A small image diffusion model, trained from scratch.
Model: 32-pixel images, norm groupnorm, activation relu.
Training: soap at rate 0.0036, batches of 48.
Rows from block 6, named by matrix and row number. Each number is 128 + 24 x the weight over its row's rms, rounded and kept within 0 to 255. All counts start at 0. Numbers have three digits each.
# emb: conditioning projection (model.enc.2.0.emb.weight, 256x256), inputs 0-127
emb.27:106144130108113091089128130139124091116119142115106119121150093103119089149107095116075088128125126120111149097127140097130148143121094089128109128120112107106131122119126129112167128124124118099150125088101127206129114121120130108144083147113124109142147140110123108096109100087139129133102108135125119107104136140172123153096122116117144112103118113138096170126121082111113086096118
emb.28:121094137167099104101119135100125102096117145119097160138098108099125101092101135108104101147133091126137119113117128093091151102119142084108182093117107098085101075112099101128112139105119103110139157093080128143143103100087118112145085083120112088142102134122119104089071108096117116133098134113089117122119103141143153094099102110140102115104086128117120141094093145100111099118083
emb.29:121108152112103126127102105106129125134119117136104149137144118117139113141131121144111114086091105128123123144116178117095143137111177102120135114110133101091091133131157121085162151149122120160108105113114117143135118060071103112109104155153120099157098166155083127121073156066121136117143069145126133155119060134121136135111124106131117158139127157134127131122152158120081080133097
emb.30:125110099117116111117142127119097132121144141135076168145148107120161092162114103131099072181169114134093109126153118131095118076150119110123102096104185115109130132146076119090146127116090103127096112152126121145138120117097142074131109184178140122164135104131131125141143122132102090097095167130119146116099130136099123119121117153131128123139112093147093147114099143119145087131111
emb.31:117146132112159128124119105100102126135111094147112133141145153194159143140154134189100091164111108148097127125164117144095122116149096119141112113158141121121103160135148121129118156123159149120092100134163097124087131141045142160149128152132128160137068129118173137157110153126131135123118133100148092147127118101075114132136138151128133166139148109151166074110111122159127175120176
emb.32:136130117165133132148135152146072136134107127107169158141085081099124147130105141163104155142123156113129126143118107153140123116148136123130074108150117131141128118093110122148111117121115115131140119112114153096141137143166139118120106139116126103155142113130119155135131104140187135078095130176122141136137138079174117109133095116093111127158122126115081113089098094105122123106180
emb.33:127131152131144138157109121197110166134163136171146106113130158133134153127140111118105145152124139143086102145139125135119113149140118155132082146148121148141129143131171143143126125160143136137140144112134181081114138180146130128140122173116120134105130098086114134128134139162143137122160143176148086155159147156148139118098105095112132135132134134146117165123117146190138167112088
emb.34:125136138120133106144148152172099135165088127116148132099118153125147136153149148105121109135127118174154091146165077174122144102092111166103135150111129136135111133148080119138108127138124150090106112145115155065109118130133166148143177087105109166118128101126134148114166115147132120099132120132122123095143152144108169129141132143126146110134131107131140130126150157135127153102137
emb.35:107122096129092095115148161075113117122143135107137163151129127135155123107155094093127148117158073114108136090139151111137073077106123118081129085111122127121069084146133135112103094114113104155126170131149152161170111075154132106119128099092136097133118119128130133099124119075118085157098119143114087116108092147137107128130121093125101118147113122095182161115118163110126145170125
emb.36:157102095086148153124115120128086139131131112141090147140113139151110147136159113201150174130133120086120157130124123119144156115147139157136133138177133137131151152172148133137166156152120138142104106157130139113141138140111129126112128132174164107108131157135122171167148142138117151134123108110170112109124132146140137177068133152141148148120131134140154093161158130137162121136136
emb.37:161127146085116125114098125134182141118106146131073162131133140112114111152092125146125095086136098156105180125142167109127138122102157117123122136163133110136130142125141135141105168127156120152146094152096079163149178093085142142091099161162114103124109143155136158151130145107138150166125134091139160121108094131085119175120117142151149153074120160131162112131178093143129116129098
emb.38:135130144141152138162112054121142124146127128124141151118119103136128158094120148090117125156165128079125117123120084164133090143161101154160130150121165116100110111128161108124125136145152142102119122126103131085098127196152110137147104077112127066128133104147107137112185124118115110164117183134141101112146100169100125119125160156133113122127132144136104143089121136123151127125084
emb.39:135138113095099135115163080132113137099149089125093133106143097167154121155167088092174153085142133105106155132102148079046112137067134115143119135128155145067127128097107143152100105182120111141160147142147099136131090122120116118101179150154095115106108103125124129158114116128143124097130129123123130092127108112119159100133129108121136108113112126138151135116149075101120154137140
emb.40:111149123154134148127117140139086139098146152152111106136170130145171138128168170148169146153132090143108127128177150163129085148109105099137124148134166188131135155158155134135106139154131155099185141156122111119154135138139149158116160169124156181089112127127129144136177136133149121093147136168137119178115169114126187156134156080132129117103158126118114149141151083148135109113177
emb.41:171101136114095170101150108084138108101122115109153179128119113120155100144114099130128097075130133072161150100130163123139124143125135099100154135129132123095103096114122110128119146142108096127142112135091114154147160083098124120106137119163161154151147152120135161148113111100162165113151162113118126073106131152173141127150111115142158077141111100133122103135114109136129111130109
emb.42:118048177163117118101077058103169144121124137104098124143128118126151108178116168153142151097151126089120158151124093096078135153094102098156137128156111156125154149097104140118095162124133099172154088174159101141128140115094156122128161141133094129095106156137121138129070127096161128171112129126113118139083102123139150145099131139150131124151111122108125141126146069116148144081123
emb.43:160157098096100127087163138139137122079118136123156109115113146114177103077100176107122152098143169122148084111150161106109129117176178127128152128105146104108130125108097109126133131118123116094100104154125095127144121118083119137108123117106139144099118102139147136095122108080128129128106115144126147148143122130108133132085119146132105166105127145107141142108139125117131071150109
emb.44:118121104109152185152166150142078137139138135110115113148126142140150115109123118107127109149138131122127108172089120123156085123159092148143120145108135163136139095145110142120104096154133101130127145113147154070073112126166125120109142123133146139146164129123112102091160130164106132140105157156120131128124151096141124150147124116141127143189157140123110132138115105109127159141166
emb.45:109082093116129108119121139119110138153175140148119113147154073150139128116157092145082155094152129173181131134126117105101134151125117109114094138159152130146135149134150152122145121122134154160064103127122081159097140105130104114094141142110161099100125130144120146139115155107129110117104107106152184163135123114123104143099131127125125128131125159145151131131120112143132129138128
emb.46:108080145137139147118138100096134131125111119082159135125142152116154058100075161129120126108161093123129137121100139089096121070140139126152155094167097106109148140107142164110089114107111108128119114160119123155140112122108097114134110070140132110156102118093127131135117125121118130126150088113117116147121123094128129107076093125110108120085123138149077100122132104173115126151123
emb.47:141133164174135176105163095151107145142166151109124147165132103160132169125152095119149130118112148102185132119133136116120095130120105110118072148154188112129126124140141153156157152152134135113148120115089113134119138143108162142131094167151132118111107176157151135151125126141150145141142136127148154134158112130168120160146155139127129147141129179159148140135109112150136092133121
emb.48:149138104146129127128103147137111137149121134136146130132131154120136123121098163121111154126151090146135150118106175180148063146093098125109104180128149113125061115123134130127125132107113114115110165105127065157085138099137146123051092119135113134096119100124164115098101120108100113122105141121121127133098124140157133118145125133115078110141125143126109127159155118125136080104114
emb.49:160121128094124117108103096114130141119134116112102136151139121120134111156135099145104114126157080119176168113096150122120148128146104110154093145158134146134149135135156160178108147122128119116138088141157109195148152082125168118083116140121123107098112112109100172108149150110162111140101122110151156104101098120118123174115159126151167105140106147143153163147149051115171140136128
emb.50:153160118149107141132144164100119099110104094100147144116116148088142108107139137155136123123125140139129119096115126134122105118127132130086138127118116105118074108113079090118145112132126094100129159098101196113184129120113145101146135154109088128144143114116129109085132117132133123110148145172096096101149112155112138108153123097112135118105101105130067144093138138107105117125122
emb.51:138148106120148149137129129103067113090169146108115110143152133162116159107166110153122135124132143133105130149144142156195096142126085135156087165129146126166114126137134140146086146131136144148105156157140144088092156179148112136107134145147106104089096124202121153107158155135124112074111132116142109141120092103070149139159153131140149111118137152129139117153102145134153130129138
emb.52:116095096124134124133102128109131163116150087109127162140148087189151162137166114140153172101141141129152160096138132109087122108118109109128121120146121125114111141130122157127122116124121139158125113157155086113125144125135150187124157102156127137105105119100087148100147157137128162178163124138139164115107106122144127182133149096086131062168130127093166057126065136150120138118128
emb.53:138122112163133166122115079181111137116153110150136105111130095174122165131170043144137137118140168135124148130113140191135087137124159092136098137138130088130142159099127144139108159131133083150093098114093160157150146117099114085157150161114128117122137122107156165150148142103117110120132105144110104127097156121184159134124119129098132135133122157126107124131098147155134150093139
emb.54:121120153182115140120111159128121130095138070145162120136117110123118111163143133145166157132145132158126098102140089163122131083132098130117145127108138121133142107135137108098151142132127113149141152142159138109127130160161101131150165087153120143116155124068128117161143144125122117125159156116117081138124143115139116131153129120152114178165119116145110088128096177103143184168166
emb.55:129102128077141097136098099150096118124134118116144102117111132116129128123136164132146142116125173104124125118129136148170160134138154151133111111134152115148130135131136119102150168134126137155074088125131103169096134145124145096142157166116114137133123187098125150121139112114133142134115117136130125160087105140164110142076122150138104133133145120159103095137152146159160161158137
emb.56:114143101152106110130130112103181131124106176106140143146117105071170106131174128142100127108130135119080150114117101139109129145156174120097096131139139080123101117122162136125113141103121133130112134100126146135142134144165097133144110123151125143145117158187150152110121156091111105137106161119123131127103094105124087166120149143072113118140095113125137109103124128095084140185156
emb.57:135099083128121120108173143095084123092131126136137130125145112134069132074154092134151115089102108115165087126102090081108153151095102120109111124108114083104090103114121115136129097127140086090101137117129130146079108151074112112136098112113176088143137117144140108088103114122045122115153097112113148099131130127147159100088116139107201098115126118137135089119091116121125093125121
emb.58:142149130147150147153095105121108124172144144141147111140135139150108170102149170111141160179133147113141097139165107129158125134134117198153133152130160143153152122160128118163129136135149160132165171156145153080091168128170142123137119149154114092136109105132111150138151149141101165109103112144144131135144105102089140094154117096120153145151142125141125135147125132147128066141139
emb.59:100122098137098136118109168103138100095103104099117109101102094110133134107093140114121135138101128114135121111115144092088107089109145104093124116126113095134137092085099091095144111106108105091137130116116129124130085112114111089141130117116111128130148112098117093136122101096119134086137129173095099089105121127152096104112107111113098082149106112117139152091123152110112134110131
emb.60:092143123126133149116085094100128130139142080131146125125122119132151148101161143156090108129128119117140152134108145138164128131123187079103118125134118107156084063114115138129155107150113109108115098187133078129162137116119145152127137111109124112150126083098131145131088117124135111122122144141127146114114120138180129086097087119099139123182139116124142136111093117135144129138111
emb.61:140135107121154143129127096140160183116156162180096116151152126137159117120126123106114128092141112150111137120133121138133114152119119124157133141146152130130147151168140158130062147127131151159155108138132085164124152083103098123141129135130104103125082127111131138130118168138122147139135086069150165163144121124089132132180162143174126160083147169148156096152154114133146137135126
emb.62:124184124105146105111158155055174135092129165129063096131136141106100117108128116124129159123143027151099173136150152121135134124112167122127162127136129104096112111128137138147125127123113116141101162128094152146151125099128145127125129108144110109142141094153132145162155108117096070148110132088144131118100113135148145123113114120142156142141129128137146143130145158149123117183140
emb.63:119118081097117119104144104094120145108112099122108101123125110127121121134152150114091153174107126151154106139086109096099115113132119125091136121107109108125153102111120104129111064116125098097056134111121120103124082106167107103090180101129124136126136133096144098112166121111151105124126139147111092131144116084115106092092133121103118107163113123146119122119110149099116191166125
emb.64:125127103095090116083121119096122101110103102094114140118132113121136090145148085147118129108113129099114139096113130098134131136150061074123130104112138083095094093086116114098065128094089118132127142119122075153162120092123112081086114136113130138139119128159105143140091103080115108103119096126110118114087116125108141156103106120127140094071100105138120123133132128113104117120115
emb.65:112114082153110131117133150110077140161124088144151130130146129138118121090184109102162100114102140146096119138126157110170098144147151108112075071100140115113133138109105116131144130134112129146166112093108122109106135127132119112078145138167131112113142158143131109108120100084136145122136115142136133153129124107143116131121109087105101094102134120112143150120141126099118122118111
emb.66:128158145131103146117120141123111101143130136122172165133145098102112084097125132137148158136141130118115103076076192116066111104130163117130150118129104101116153119075147135129129082121132101143095089146152083145115129118132180105140097145129144160137137162151164133129145107104173106113137139090098145123109114109109093122117111144078081159121112120122099122117123103084096077110121
emb.67:136145112111134156134107080139100145085128154137096127103168128134168101128141169155143103187135162162148131096137174102127155088115107105134173138181138103088153169134169150127109127143129124124149106163140134145163161117073147127139148139091183160158104105141132163124124124120122127133163158113143124129140128138117153139170147133156117134100105143139114108122138122149168112098131
emb.68:163098152161123124135116131116149152111120156124168168141145091064138067130071191162120118103135100116151126121168170123107154107061161128131103158155119166151139123130137116087163156158113140167151084156142085130098130089104146172160101149142102132130106138131151145122127162083145161132154125099116137092146090086145133149144134144125146125094156130137095126115100127152124135108102
emb.69:146168145122152095143112114127121124116162119167142095131152147155125171154166166120177197140109117099075096151152129118134110134160147159153139141127143128148138122130145116148116151136151147153114134097122136111112128140160135148100119170143138125165141110131131111158137138188111134120144181141128116155140134169119147135148159160145109119159157099143174179144125131160127181125149
emb.70:152105141145128117148126131158140130168145120130092108113161107115140112190123122161193119154083120100113125103151112122110065148163149142156136118139113136088165117134111130107113116109152112105105103117081125101160135134134125125121150108116115126112131142086115130106130152133151126083097091133115119129128153160123112139122104162152175152114127126079138187151141089126125111126123
emb.71:105120108144092073104106162141113117103131096136140114141166120117076087139106120140131112129133110144138097132107103134133115166122100103113144115106125161125110133131141103120098111138140125092130114110116087148108105121114100123124137116093076132110129113106106109143150125085120130111113176120117113133081147145087130112115114106116131119138122136113138087132131147110134132130109
emb.72:157114160115087139115060109114112123086106083102083114133106164094116126110148146143154125096088135135110063098108154102138139101130117117131074126140106110094105120133099113120145126141083104091149135118108119099126116127121093130065159132080135134141126107087141096093124100143107158104144144131139111108154141118134123094104101144096128094116115108125097115106170157107097149110129
emb.73:136119122162123098125141159110104128112119117133139136095109128109133096178058130092109128142128132156131112128109103144111136132093152124143167107123106103084122133106128126117119120099111114120101172130080155132151136098116130115158126108123084088130150070082114154069146100117084096129130158142114085101118145116147096090077151061103130156096117109106114138100120123109122139156114
emb.74:146101099102133126128102103143119113138136145106132158114133145104165101139095146125153094083122126098117159127138163107112145133109109121117158101161118072104112132139114099123181098140136118150158099129112097147120127087101175156121109114103151105087105156146124120127094106109101131100104128093105107129133109110162128109158138121151125082088115158143117105137139107134100071188131
emb.75:128149095167123119106141102157136103126110107138137078127103156162118138155193097075146140126146133120125163151141099102155092127092104145128135144099131092075105144154117155134149132128133106148106166135167156137163093145171109120112164119121132158124131108133141081162142147144122083160140129126122140132119101144152116107135122117114115099143126134099107129138125193167135145118146
emb.76:129140112178120140146131163117127158135145133162135117125112128136105193097173119177140135157156135140114154124112131147118125083156131129169127162120133111087087099114118142149167138148150140117093142118124129116105150110157119160152151149123148167146111114165145145147134141164137126137191144118122121114083141154122168116159102126129147144145123141146165115128142126144142158137120
emb.77:167157149134119128130102111172123116138120160111157132141129137119146139152152152115114131090109145127165096117163187131132153110101163146129100136103117125140123143110099123169158128157129152143120110139116081127087126095143153137157060160119141117150123150113160108101124133122134146164173126158100132153133130145161144104164139144157144133110133146107109136131186121132142092131119
emb.78:142099130103151086128134101149143150121155163114112147091104125104179118109124140125177090135106098162105132156106135131102148135137097116175146080137123126117152133100173132142108128105173106144119118169148106147152110124088088152130112115139092120176095145170099105168121161131141147139139117138125113125150104093141132165104090126152172132136132095132118175103142108137112185133128
emb.79:161087123122152127114134165143164134112132165144133148126118104127113105122101199101165119104144138126150143129131128116081147132110103142114125135169143102131131123128116105184150133141145153154142108175129061150103121106069146121094148136123125102099119143148149082172141157118121138154126063120139140117153087107134126139146081145157153082060138145131128143117108159134127089105070
emb.80:123157185100154159135139135118112147115115127085127150128099132114106140152102104152108179167106146128118089157127099133151078143136103146135104115168099097114101125107111101084192158172160116141125135134125156110128153148141142142150162168172125140103141162164128150142154120149100118159144139132135120114139156097133127149117141134124128157156122116117097097132130139111119117136173
emb.81:146107143077106128107103121048109112112113100113133168098125117095093086112087128123151139143118110100103129131124145096111114151130128092116159118107120107107062104095101104115150099100096095123074134120128112174135097106093134087100108117123108110125143099136111139122083102096112110112108101163109121091107075131141094124136114105161138128126079101125126144097135125099124109116080
emb.82:103117178111136136113141075113135136136127128137128158130156109131141123142133076105106158133141156173145129109097101147151102133171128144139088143152155128134129143139127134090101133123123147099179081126164115132126128097131123127132115113150128159093094146142092151125110132122144164105126074088135134075095132070117160129121164146100151092112115112131141076142130095106114135093109
emb.83:127104148139116128115117115118109135092140136133092118142146102160169109136140141140101111127132110131119144119127135129120153144075112110184114148131134108118167125134151156141114149126140121125165078110124109177108100101114134120104118151126132132086125090142097157143103145107109112149122135104138140108127146138127133167115152112124149083070145171122168131166050137144153129145173
emb.84:086098136151106114104048146080111090127131111119120147102116095144107103128116086126138129155113120118141100134118125089101104098143163103132126117131122151104147089130125084088086136118126110137143171132127128137123136123111141143131137124119138099114162125108129136120110128098090142134107142140101119097126086138117116121107110128143128114105097131105139110090102153097091177084127
emb.85:126128154155115136117141118127120138164126110103107085115105088138154138163145117106148104093141174115179133072130145112155099141124126093158117110112140135129136122131110137135147129123083098157105139154127152114139119108109151129151116077156186116123118119096144139149117148117142141133105081124117098071108100053206109133082111116087119145146116114155142124089116131116110145147135
emb.86:153176147118112181131150088122111144117167090124122134137126158139118171135149110178141108124101121143085140119111116111104108084127138111175162109152125123105123115109100124108128135100122148131125095131125160101159146159128123135138158162131107151150136164108102144103104127138120156074172128135093086131133143118162161118109106106145130159154121125118120128146150133137123145128098
emb.87:122115128130098092114075107169116109114090100106145119099089096094124108152091146121130118120113128124152124119141117136157138139111121108096128112112099095106115108104115107102093130097123119120114123092107102141151098073125130130127120101107122121172144134095101144110113114072097126102158135162126106120107085084167109098134124095099105098186070088110125137119109155136137120132136
emb.88:141120127105144101126135114191103111144103153120159129097113117137147129135169146081109114121108120122112098159164090118149079154063145110121113163120136114152138097127129096108096132127121111150128131110129175069120101091098111135182167140146123065137129131125116132111076133130128109127115123158124138108146151124148133105127141153088119108135128113097144146101146142135119135160088
emb.89:140090135119161165116119133115149125112133122138129098146122121118120095120100103130126106166151169163127131148110177126141122123167190153103122127142161124091124126134146138145106154151116140171103106165140149120120136114123139135108108160139135123114084131110169176116153116104138183156083107118136147139131101152087097142113152159117074121141122139145141122131062125139135141132111
emb.90:104106141158123063111168140112150098097121067117155101110162088121154103112107122132152085085091141122102117091117134124108128113093139099115138145139085109134089110101118129146104129141133118106101163119117128158158151105120113144154111111066129093108097128112096098099133109104156131132100092137107106105123126108118140135141188122076154123114090103106122147149108099090122126089096
emb.91:171105071104118146088135188101162133115089149123099108120104103100174078125116127133173098153108101066133130134146102105102151166122169137107167106096105105121140103101109127112157140113095108115122108137127087152120129129142151132127133136134104138089162140161113116103169122118146127105166103100111138130105105139166109121109083162114137118103104105111106075111150114126116133122112
emb.92:134114172151125131123139092079154164120148164167092124177148148123159113098118130106113136119175126151166136137103140132157160123120130133148126150178157119155105152148143153123170148130171156123152134145102111161097125179130162112140079125164154126126112112121130125156109118115110127141102085099169162155114110099115104118178172132164137104132142156145148118165093098156165095163151
emb.93:133143158123153156176159114130065132147154136134172142104144163155150155121136147131107171159159159157132094162106120160134088141124102189137149143129143159164135129143125138170166117153135148114135151129142174072094114152168095144141123165102119155143120110125141116127151135161139127099134157134135131153188166136138147126119139142112117162142158137135100127134132130145134130146156
emb.94:132152116071094123109142136105161120148125130111086115116149109132142110101142117113133177087135123092132106101130086105109176133128137094141140096110119088145096119112117121090130129137114147084119136122135096166118107089129132107156125136106096085146118121133115127068113141110089092179132130137119138126103116101123136138102141126093162096126135144149115129122088116118120085110092
emb.95:136154132081125116115134114137143117100125139120109165123142117106129091102114072134126093087136071122113191116165145091114156099153107106128135103138147113124103115123104136088124112133122133144108082164089089176130106098121143108095083117148134132115108122124101131134130108089089097173084132086144142085086085096134120146115138118164130150111112130151149121128098096131128118134119
emb.96:157149136147137143112090174144143125145144129126169135124109140136151148114150135062189184153147166138173119145151135125107105136153088160123124147131138138137120112130147152118138082135099129142110127154132118107150167146120160133093155125115119164098125103116120169110136144144146126136122185136129130127161139127124141114096120145146146108122155125124168105129099127119123152122151
emb.97:141163113096132133126107084100124142095147131104129152136157130148111141100189124060120135132105140116091108092110136109121087106135099130128099123125104116138121130125147124096156121118108140111154129126135137137111066106109145130121066158139114153116120106155119111101141136129162093137170137146145114103136115159105123097128104148117151134100120148109103096136117153095123133134128
emb.98:155180118132140130144066133162162128151159121134137180115129127129169145153133147131152097121107096112119130117178149171112133120158180136128075153122138144148130153166153167140120125143121124166139112106099121147141158121081131145116096190135119113129113139100144098128131169153161125096116113149134145146134097113098186102123156133124120101120125136163133135133110132155131117105112
emb.99:101088124146177137141140104109149142116135166137174163139135140188102150147181158108107102130112161141108157122164158133117125148124107133155133127152092094155136147129162137127159147148130103172092104145116098149150126117133122104143131146118127173140139140196153121146134146148111145093185107106162132082128160109142154149154115133106148123128139154123107113163217085139123167099104
emb.100:119109149140122071114096121145120129129129101111134131114122150125074113118104153103115136145129158149102104175101119146130119141157118139130130120116139176121168115119123107117066101116114149089102135113114166094133120157180113137154204130085103133135191109086118089091100136127151134118131144166113090157162163138099095091148104117106119134159127115114109170099136164112106184125158
emb.101:127107054125141078154120087101117146140128132171165167146113121137106158114102152128120161143120143103120107114139158136130112130149141152121097153140130170140103125123113134161133106117118171118106133143051119099108096134101124129107140110148122143089125106132170148120129156143120144170126160188145144089141123122155136141147128145114122098118121130166115111143075176143136144127113
emb.102:192109134103128156124138131111170167155168167120100104126128143132106163130147097129125140140076141174097116177117122115128101121099083143146120149151125145122149184121132125144116113146157168122149094129134116131113123128128094172116168134148151110138111119103190133131144179145157122183095161124135129152142146133119095135157115159153109145151162143183110136140141103151120156130151
emb.103:166130121101148141132095144119144103138149119151132131167147136137147110142147094133120125112135105153108157109122162111146156165106121133152131132116154114123124161127141177125098124132130137140154081138161102182150090143086135126118088159173127080093091142088137127147124135094112142131158148091155144119117104155150117166122108121137117120114120123110151118148137139120131096133154
emb.104:103157153139131120104132152113116118113108104103165165101128091137112137145140095097161177144128119119083120115065106130139102177116122126110085112127149113150089103128111105155118108102118115099146129093125161113133144123152117148108127105130146154140124137102112093121180121113177123087140140162128130108125107091136130115135070086099117148141100114110136105124106119100106136138174
emb.105:096138122124123102116134133129180137139153105153082127149170121134097117117139106128115105125155085130145174112114095136120151124133138107121138112140154130133139162148135179114113115154142132158130093130137091188123125111131133125103148126138082111086112113138104156159143145108117103140139108089152160111119102127121149132112134141110134113109134162129178153176161111157135125088118
emb.106:134126128119128112150117119157154114096141137146167147126174123114194102058088145116160148174138124135101155152131141135141103170121132134159140127160151141155158117119141141127089117171143131155177112152115105145105107160139151166152089154129126138109128163177132160150171125123187111188143140134148151144132080115125149159170151149132180162154134128152151144142123070150128136135156
emb.107:150118156137083103081102149105108091126078101095105125094101075102121088121086105128123117115103099108135103098112132142111145126114151095119156116098095099123101091095113091121097110093099101106114122077107122154178122098118132105114116136124105121177150158126095138100120107097095114146100122134095113096098099131152126091127092089123145136130086108122131130110115163091109117116123
emb.108:178174099171160163146112113139144159102131102140140072140117118178157156127208126176141156089087138151132116119142152107117113111119122137122123140118120129179155130135156148135136143142144145144117130134152080118166149139123117106119123148129109113094108124164096125146185175139088122118116146128159139120103129116128128125101127140148142123107167162165168121133155179149147093097108
emb.109:134124160106104138113150119143135147165119081137149106164161111145119126121151071123152119169122167129161111145139138125153101158115133129152127119125137112083144132119124145117136123119133133148077143122153139108085133109133118112171137155158115172131121173106102137141148142118148158110154100107119102102094139106110101144121134106155124140107134132096155099131130150127158172151134
emb.110:138133133097119132116138146093122140086136138134079166104105114149116124104132112143136173105117061130084125130131122135145129112082104134128132108167111132130092148142138152137122106116106109103086174110128162156156112148129105104120130160175126135120105130122127170152101118112107105115150082129125145120133085137113116158075104105145146124083111141147156113114100137131140132175147
emb.111:111101148132135159163108116109110146154131109114144207119121109106147108143120127131136097132160121108151108103130137164114143146092154146138141129141126109106109105139118109163145139158119148108137139097115135098154090090067166130091144110112121130120151139147145201154122138116145138119110147158116115103165123117125130142114152128132117165094149139113141083125143102110135098131116
emb.112:088114105160128109141107180092112109128126094105157113092118110131079127098117117105117162121112123116158123107098101107118095136143101140092115113114112146138125140109104091128102090117096135127105153154102155074097138153154100095140157090084109127127125080104121074097168113110107089134107151174099122111094110105119120099166137134108146138128155110076124145078148133115133135171128
emb.113:079161122146160092144126091157139133134153147132165172123180139159123144099182122105134189142119139140121122168170125085149123088132126160179104167135124154143124121145155144124149102127164146137132107157179125122144110145131109115161129132066110159115126100145099126135136137143112086128150148155144148159142152166115134112108154147097112110175147168137137140153157163151143150152105
emb.114:098118153107123137145139166134115108142123099118157127128113150124097128126108156129157167143133155120122119107120097151102110078152114143135165153114142139112117140138098124150072159115108138089126135140128155142121122150159127099191121123143117113077126108136078115151138113150117114109105160143107151115167086141145109121105115101126157133143129115169115112132146126119106189149165
emb.115:105110169157128093119138114152140148156143117145097097122160167164110155099186089118169105134140116151122121149091133103102165122141122107132130151130123110148143148133150141128100141148162125087168063112149089133143124162132095117152138127138122084100106114139129101162132147119127115163132127135150147150141172167102145115161181137128134077129137133162117139135118185147142116138122
emb.116:084135129132146128149104118107102163113131163116185148145117169138176112150109168186110165103132130141133138164137126120118150130152120150163083159149132140148131172142139129132135118161137171142095111138090118041139123177132125149152142136102165111115160141110157168126132131147136122145130110164146125136171094061155136150172165137160138122088128124165109124133106088148110129138156
emb.117:139095170134120127131152154092101159123106075113154106113112110098146117100092143139167097133110120134158081147121132125170117118106124156157082133085138159136107119126112108140144173141112122134144138118129113097149128116138131149076143120076104142134169108167131112118153110132120128125115168108130108151123110116145145113119109118130182205117128101105091062113160148115138101092122
emb.118:114131141103116096100089122104154087119079104107104161112104045081161065126050115157119115153106093144132121085119126128107137137125127090107160095124125116118145130102111099132172130092113101127107141097108116150138118076123109100142095100119118110145141133114124142124141106074105126130114093126094113107123098146116118106143107098098150150109106109118115142126148114117112094102110
emb.119:120110119108101124096110137163175112097101115122124143129120114097127049146082058141085091149111109103128155111137163113121115084136134107087144102134107121083154133100092119130152135116116110143138089110138098144103150093117125105133093150121133118126128142132117139167105115103158164123129119097115108118101097102160151136105151134143113119107092114121106130118121112116080131105119
emb.120:116140131141148119129133087105140171133165191150148103121170117163184102141145150105162139085131091125081127122141105127162156113133135130151106130134129115154124161150161123174163114196135133138148133145145112104126131083126106130151136165121117144144098108142174087142119163153135148141170113129123118141146104154124118108111147171125152122138155118158126121153172092156154106162149
emb.121:141131127124126035092122124097115124084128116105089179127103124101127083113101106112117154137113075084138149122149145095129128129063129108118118129090110137097120133106123122151126159090125092129133140129105117156137108104100110119090134121110127075122101143112111120115100113109162053168095111091126147113096112148129099112145120119143148112114086117113137152122170162123124153147119
emb.122:118139119102138141116136125125156143098125141145125171149145125111144114142127128173089096118150119149154173118170114124111165120081098121099135132113141116135149129132129113077138167136141120135136083182132107103129175099137152140153100123122119145116104132119159170145120141113116164117171117073155113133119124156105119143138140161116148110094125131142127102109128122144135082124102
emb.123:125152098141136119134125130159099143166133137159123086134142155149147151116154145128159100133115118121118162116113157178130108124086144127147126129135169174122153125156136153114134145140161145113139139127130111114115132168123114149153119150105154169136110126131115133133093126125177142114115112099146113168114120130123179143143152149181102183162156128141138118161096108143166084125147
emb.124:139126144153144124165090144113142141145120144145146145128119140098139092150098122153124084113152115138119120153163144159154148146115122145131126135130153140151127133155168122144125116172133151141106096133115146110103148162208124149135157170156129157143167141179152104127145130165148165132139109101142120143176155143156141148185135163145124180119160153151152115171144166154152121092156
emb.125:127125116110141117132156149106116121183163133123097126117123133185147136118184169177139162131141107117124125140107124154113067114143127166152127130123134139120141126150152137079175135137132162085108141138124139083122128188188147171129182114129133171160119137066129106123140137163103138138128125101135128150149148124115153092099137136117161172154142131167121097106125202138128144147153
emb.126:084107121153158113137104085151139137134159125134170094104175154162142152116165122142130093124147144140165108123088113117150095104145100146148122182175130131137169156134157152161138126130139130131162085173130108121108148097123113152093103166133154121134112116137129102165107144121133129138139107127150144124172167126123165147131130109175152127123121139129134133119104108167137166115139
emb.127:122120137127139121151117107133097117133124171129151162119116176117109089126070095096150062148150141136184149124083147153087125130134104144162116142175137141125142147108130130132103116165141135137164132126163124126146185136128139135082150183120103076115099186164124132139117112150139137109154100092112141126136147151108139148156085144128125121092125140126141142149125082122128121092140
emb.128:136147096130130119103061093116152112145138099150131119114131125129137130102111137128170165099126130104193128100133126142112140128142161128098082138119122147144113135109132105124038188160108107152123147128123132154139102130152145123145124133114108154109133098115115158140133137150115122156140140120145145119091134072089097127093132133158137125150119150135126121127132132119121121126090
emb.129:114130116123136131137112127121133137157124118155128130150178144137126091112126143098119140123156149183143162159128137125149188120117101123113163129109146150130188144179158155141150133121169169155126134136106095170094116118126146158152139112126140097106085106130138148154112151116091126119124147102147137135143125143144144137109148102160116157098144164170133120160137114125136101136162
emb.130:120196106090128141118139114152126134156145126137100137123166160147091139111176126116065096127155170178137144125119174121136136143108142127147080140115126114129119167146144133117108158153120148103112171132109137144129147144123153144111130138119104077139138141140097122136108118145078087147087117123180158128149171137090142147104167100164127087132109164145134138144134142105119118153141
emb.131:106088126138144133132115084088116168121124130155122118148166148115119108150121144113117124148141119138169163138126145158186128132131073089122166126107132143147143157148160164140144143154129175112114074148142117146144188154139071103135127108130135095142142073114124160123145135122099110142125133079148153151093143122118148166110149137112132137143141145161109116141132111134176167100132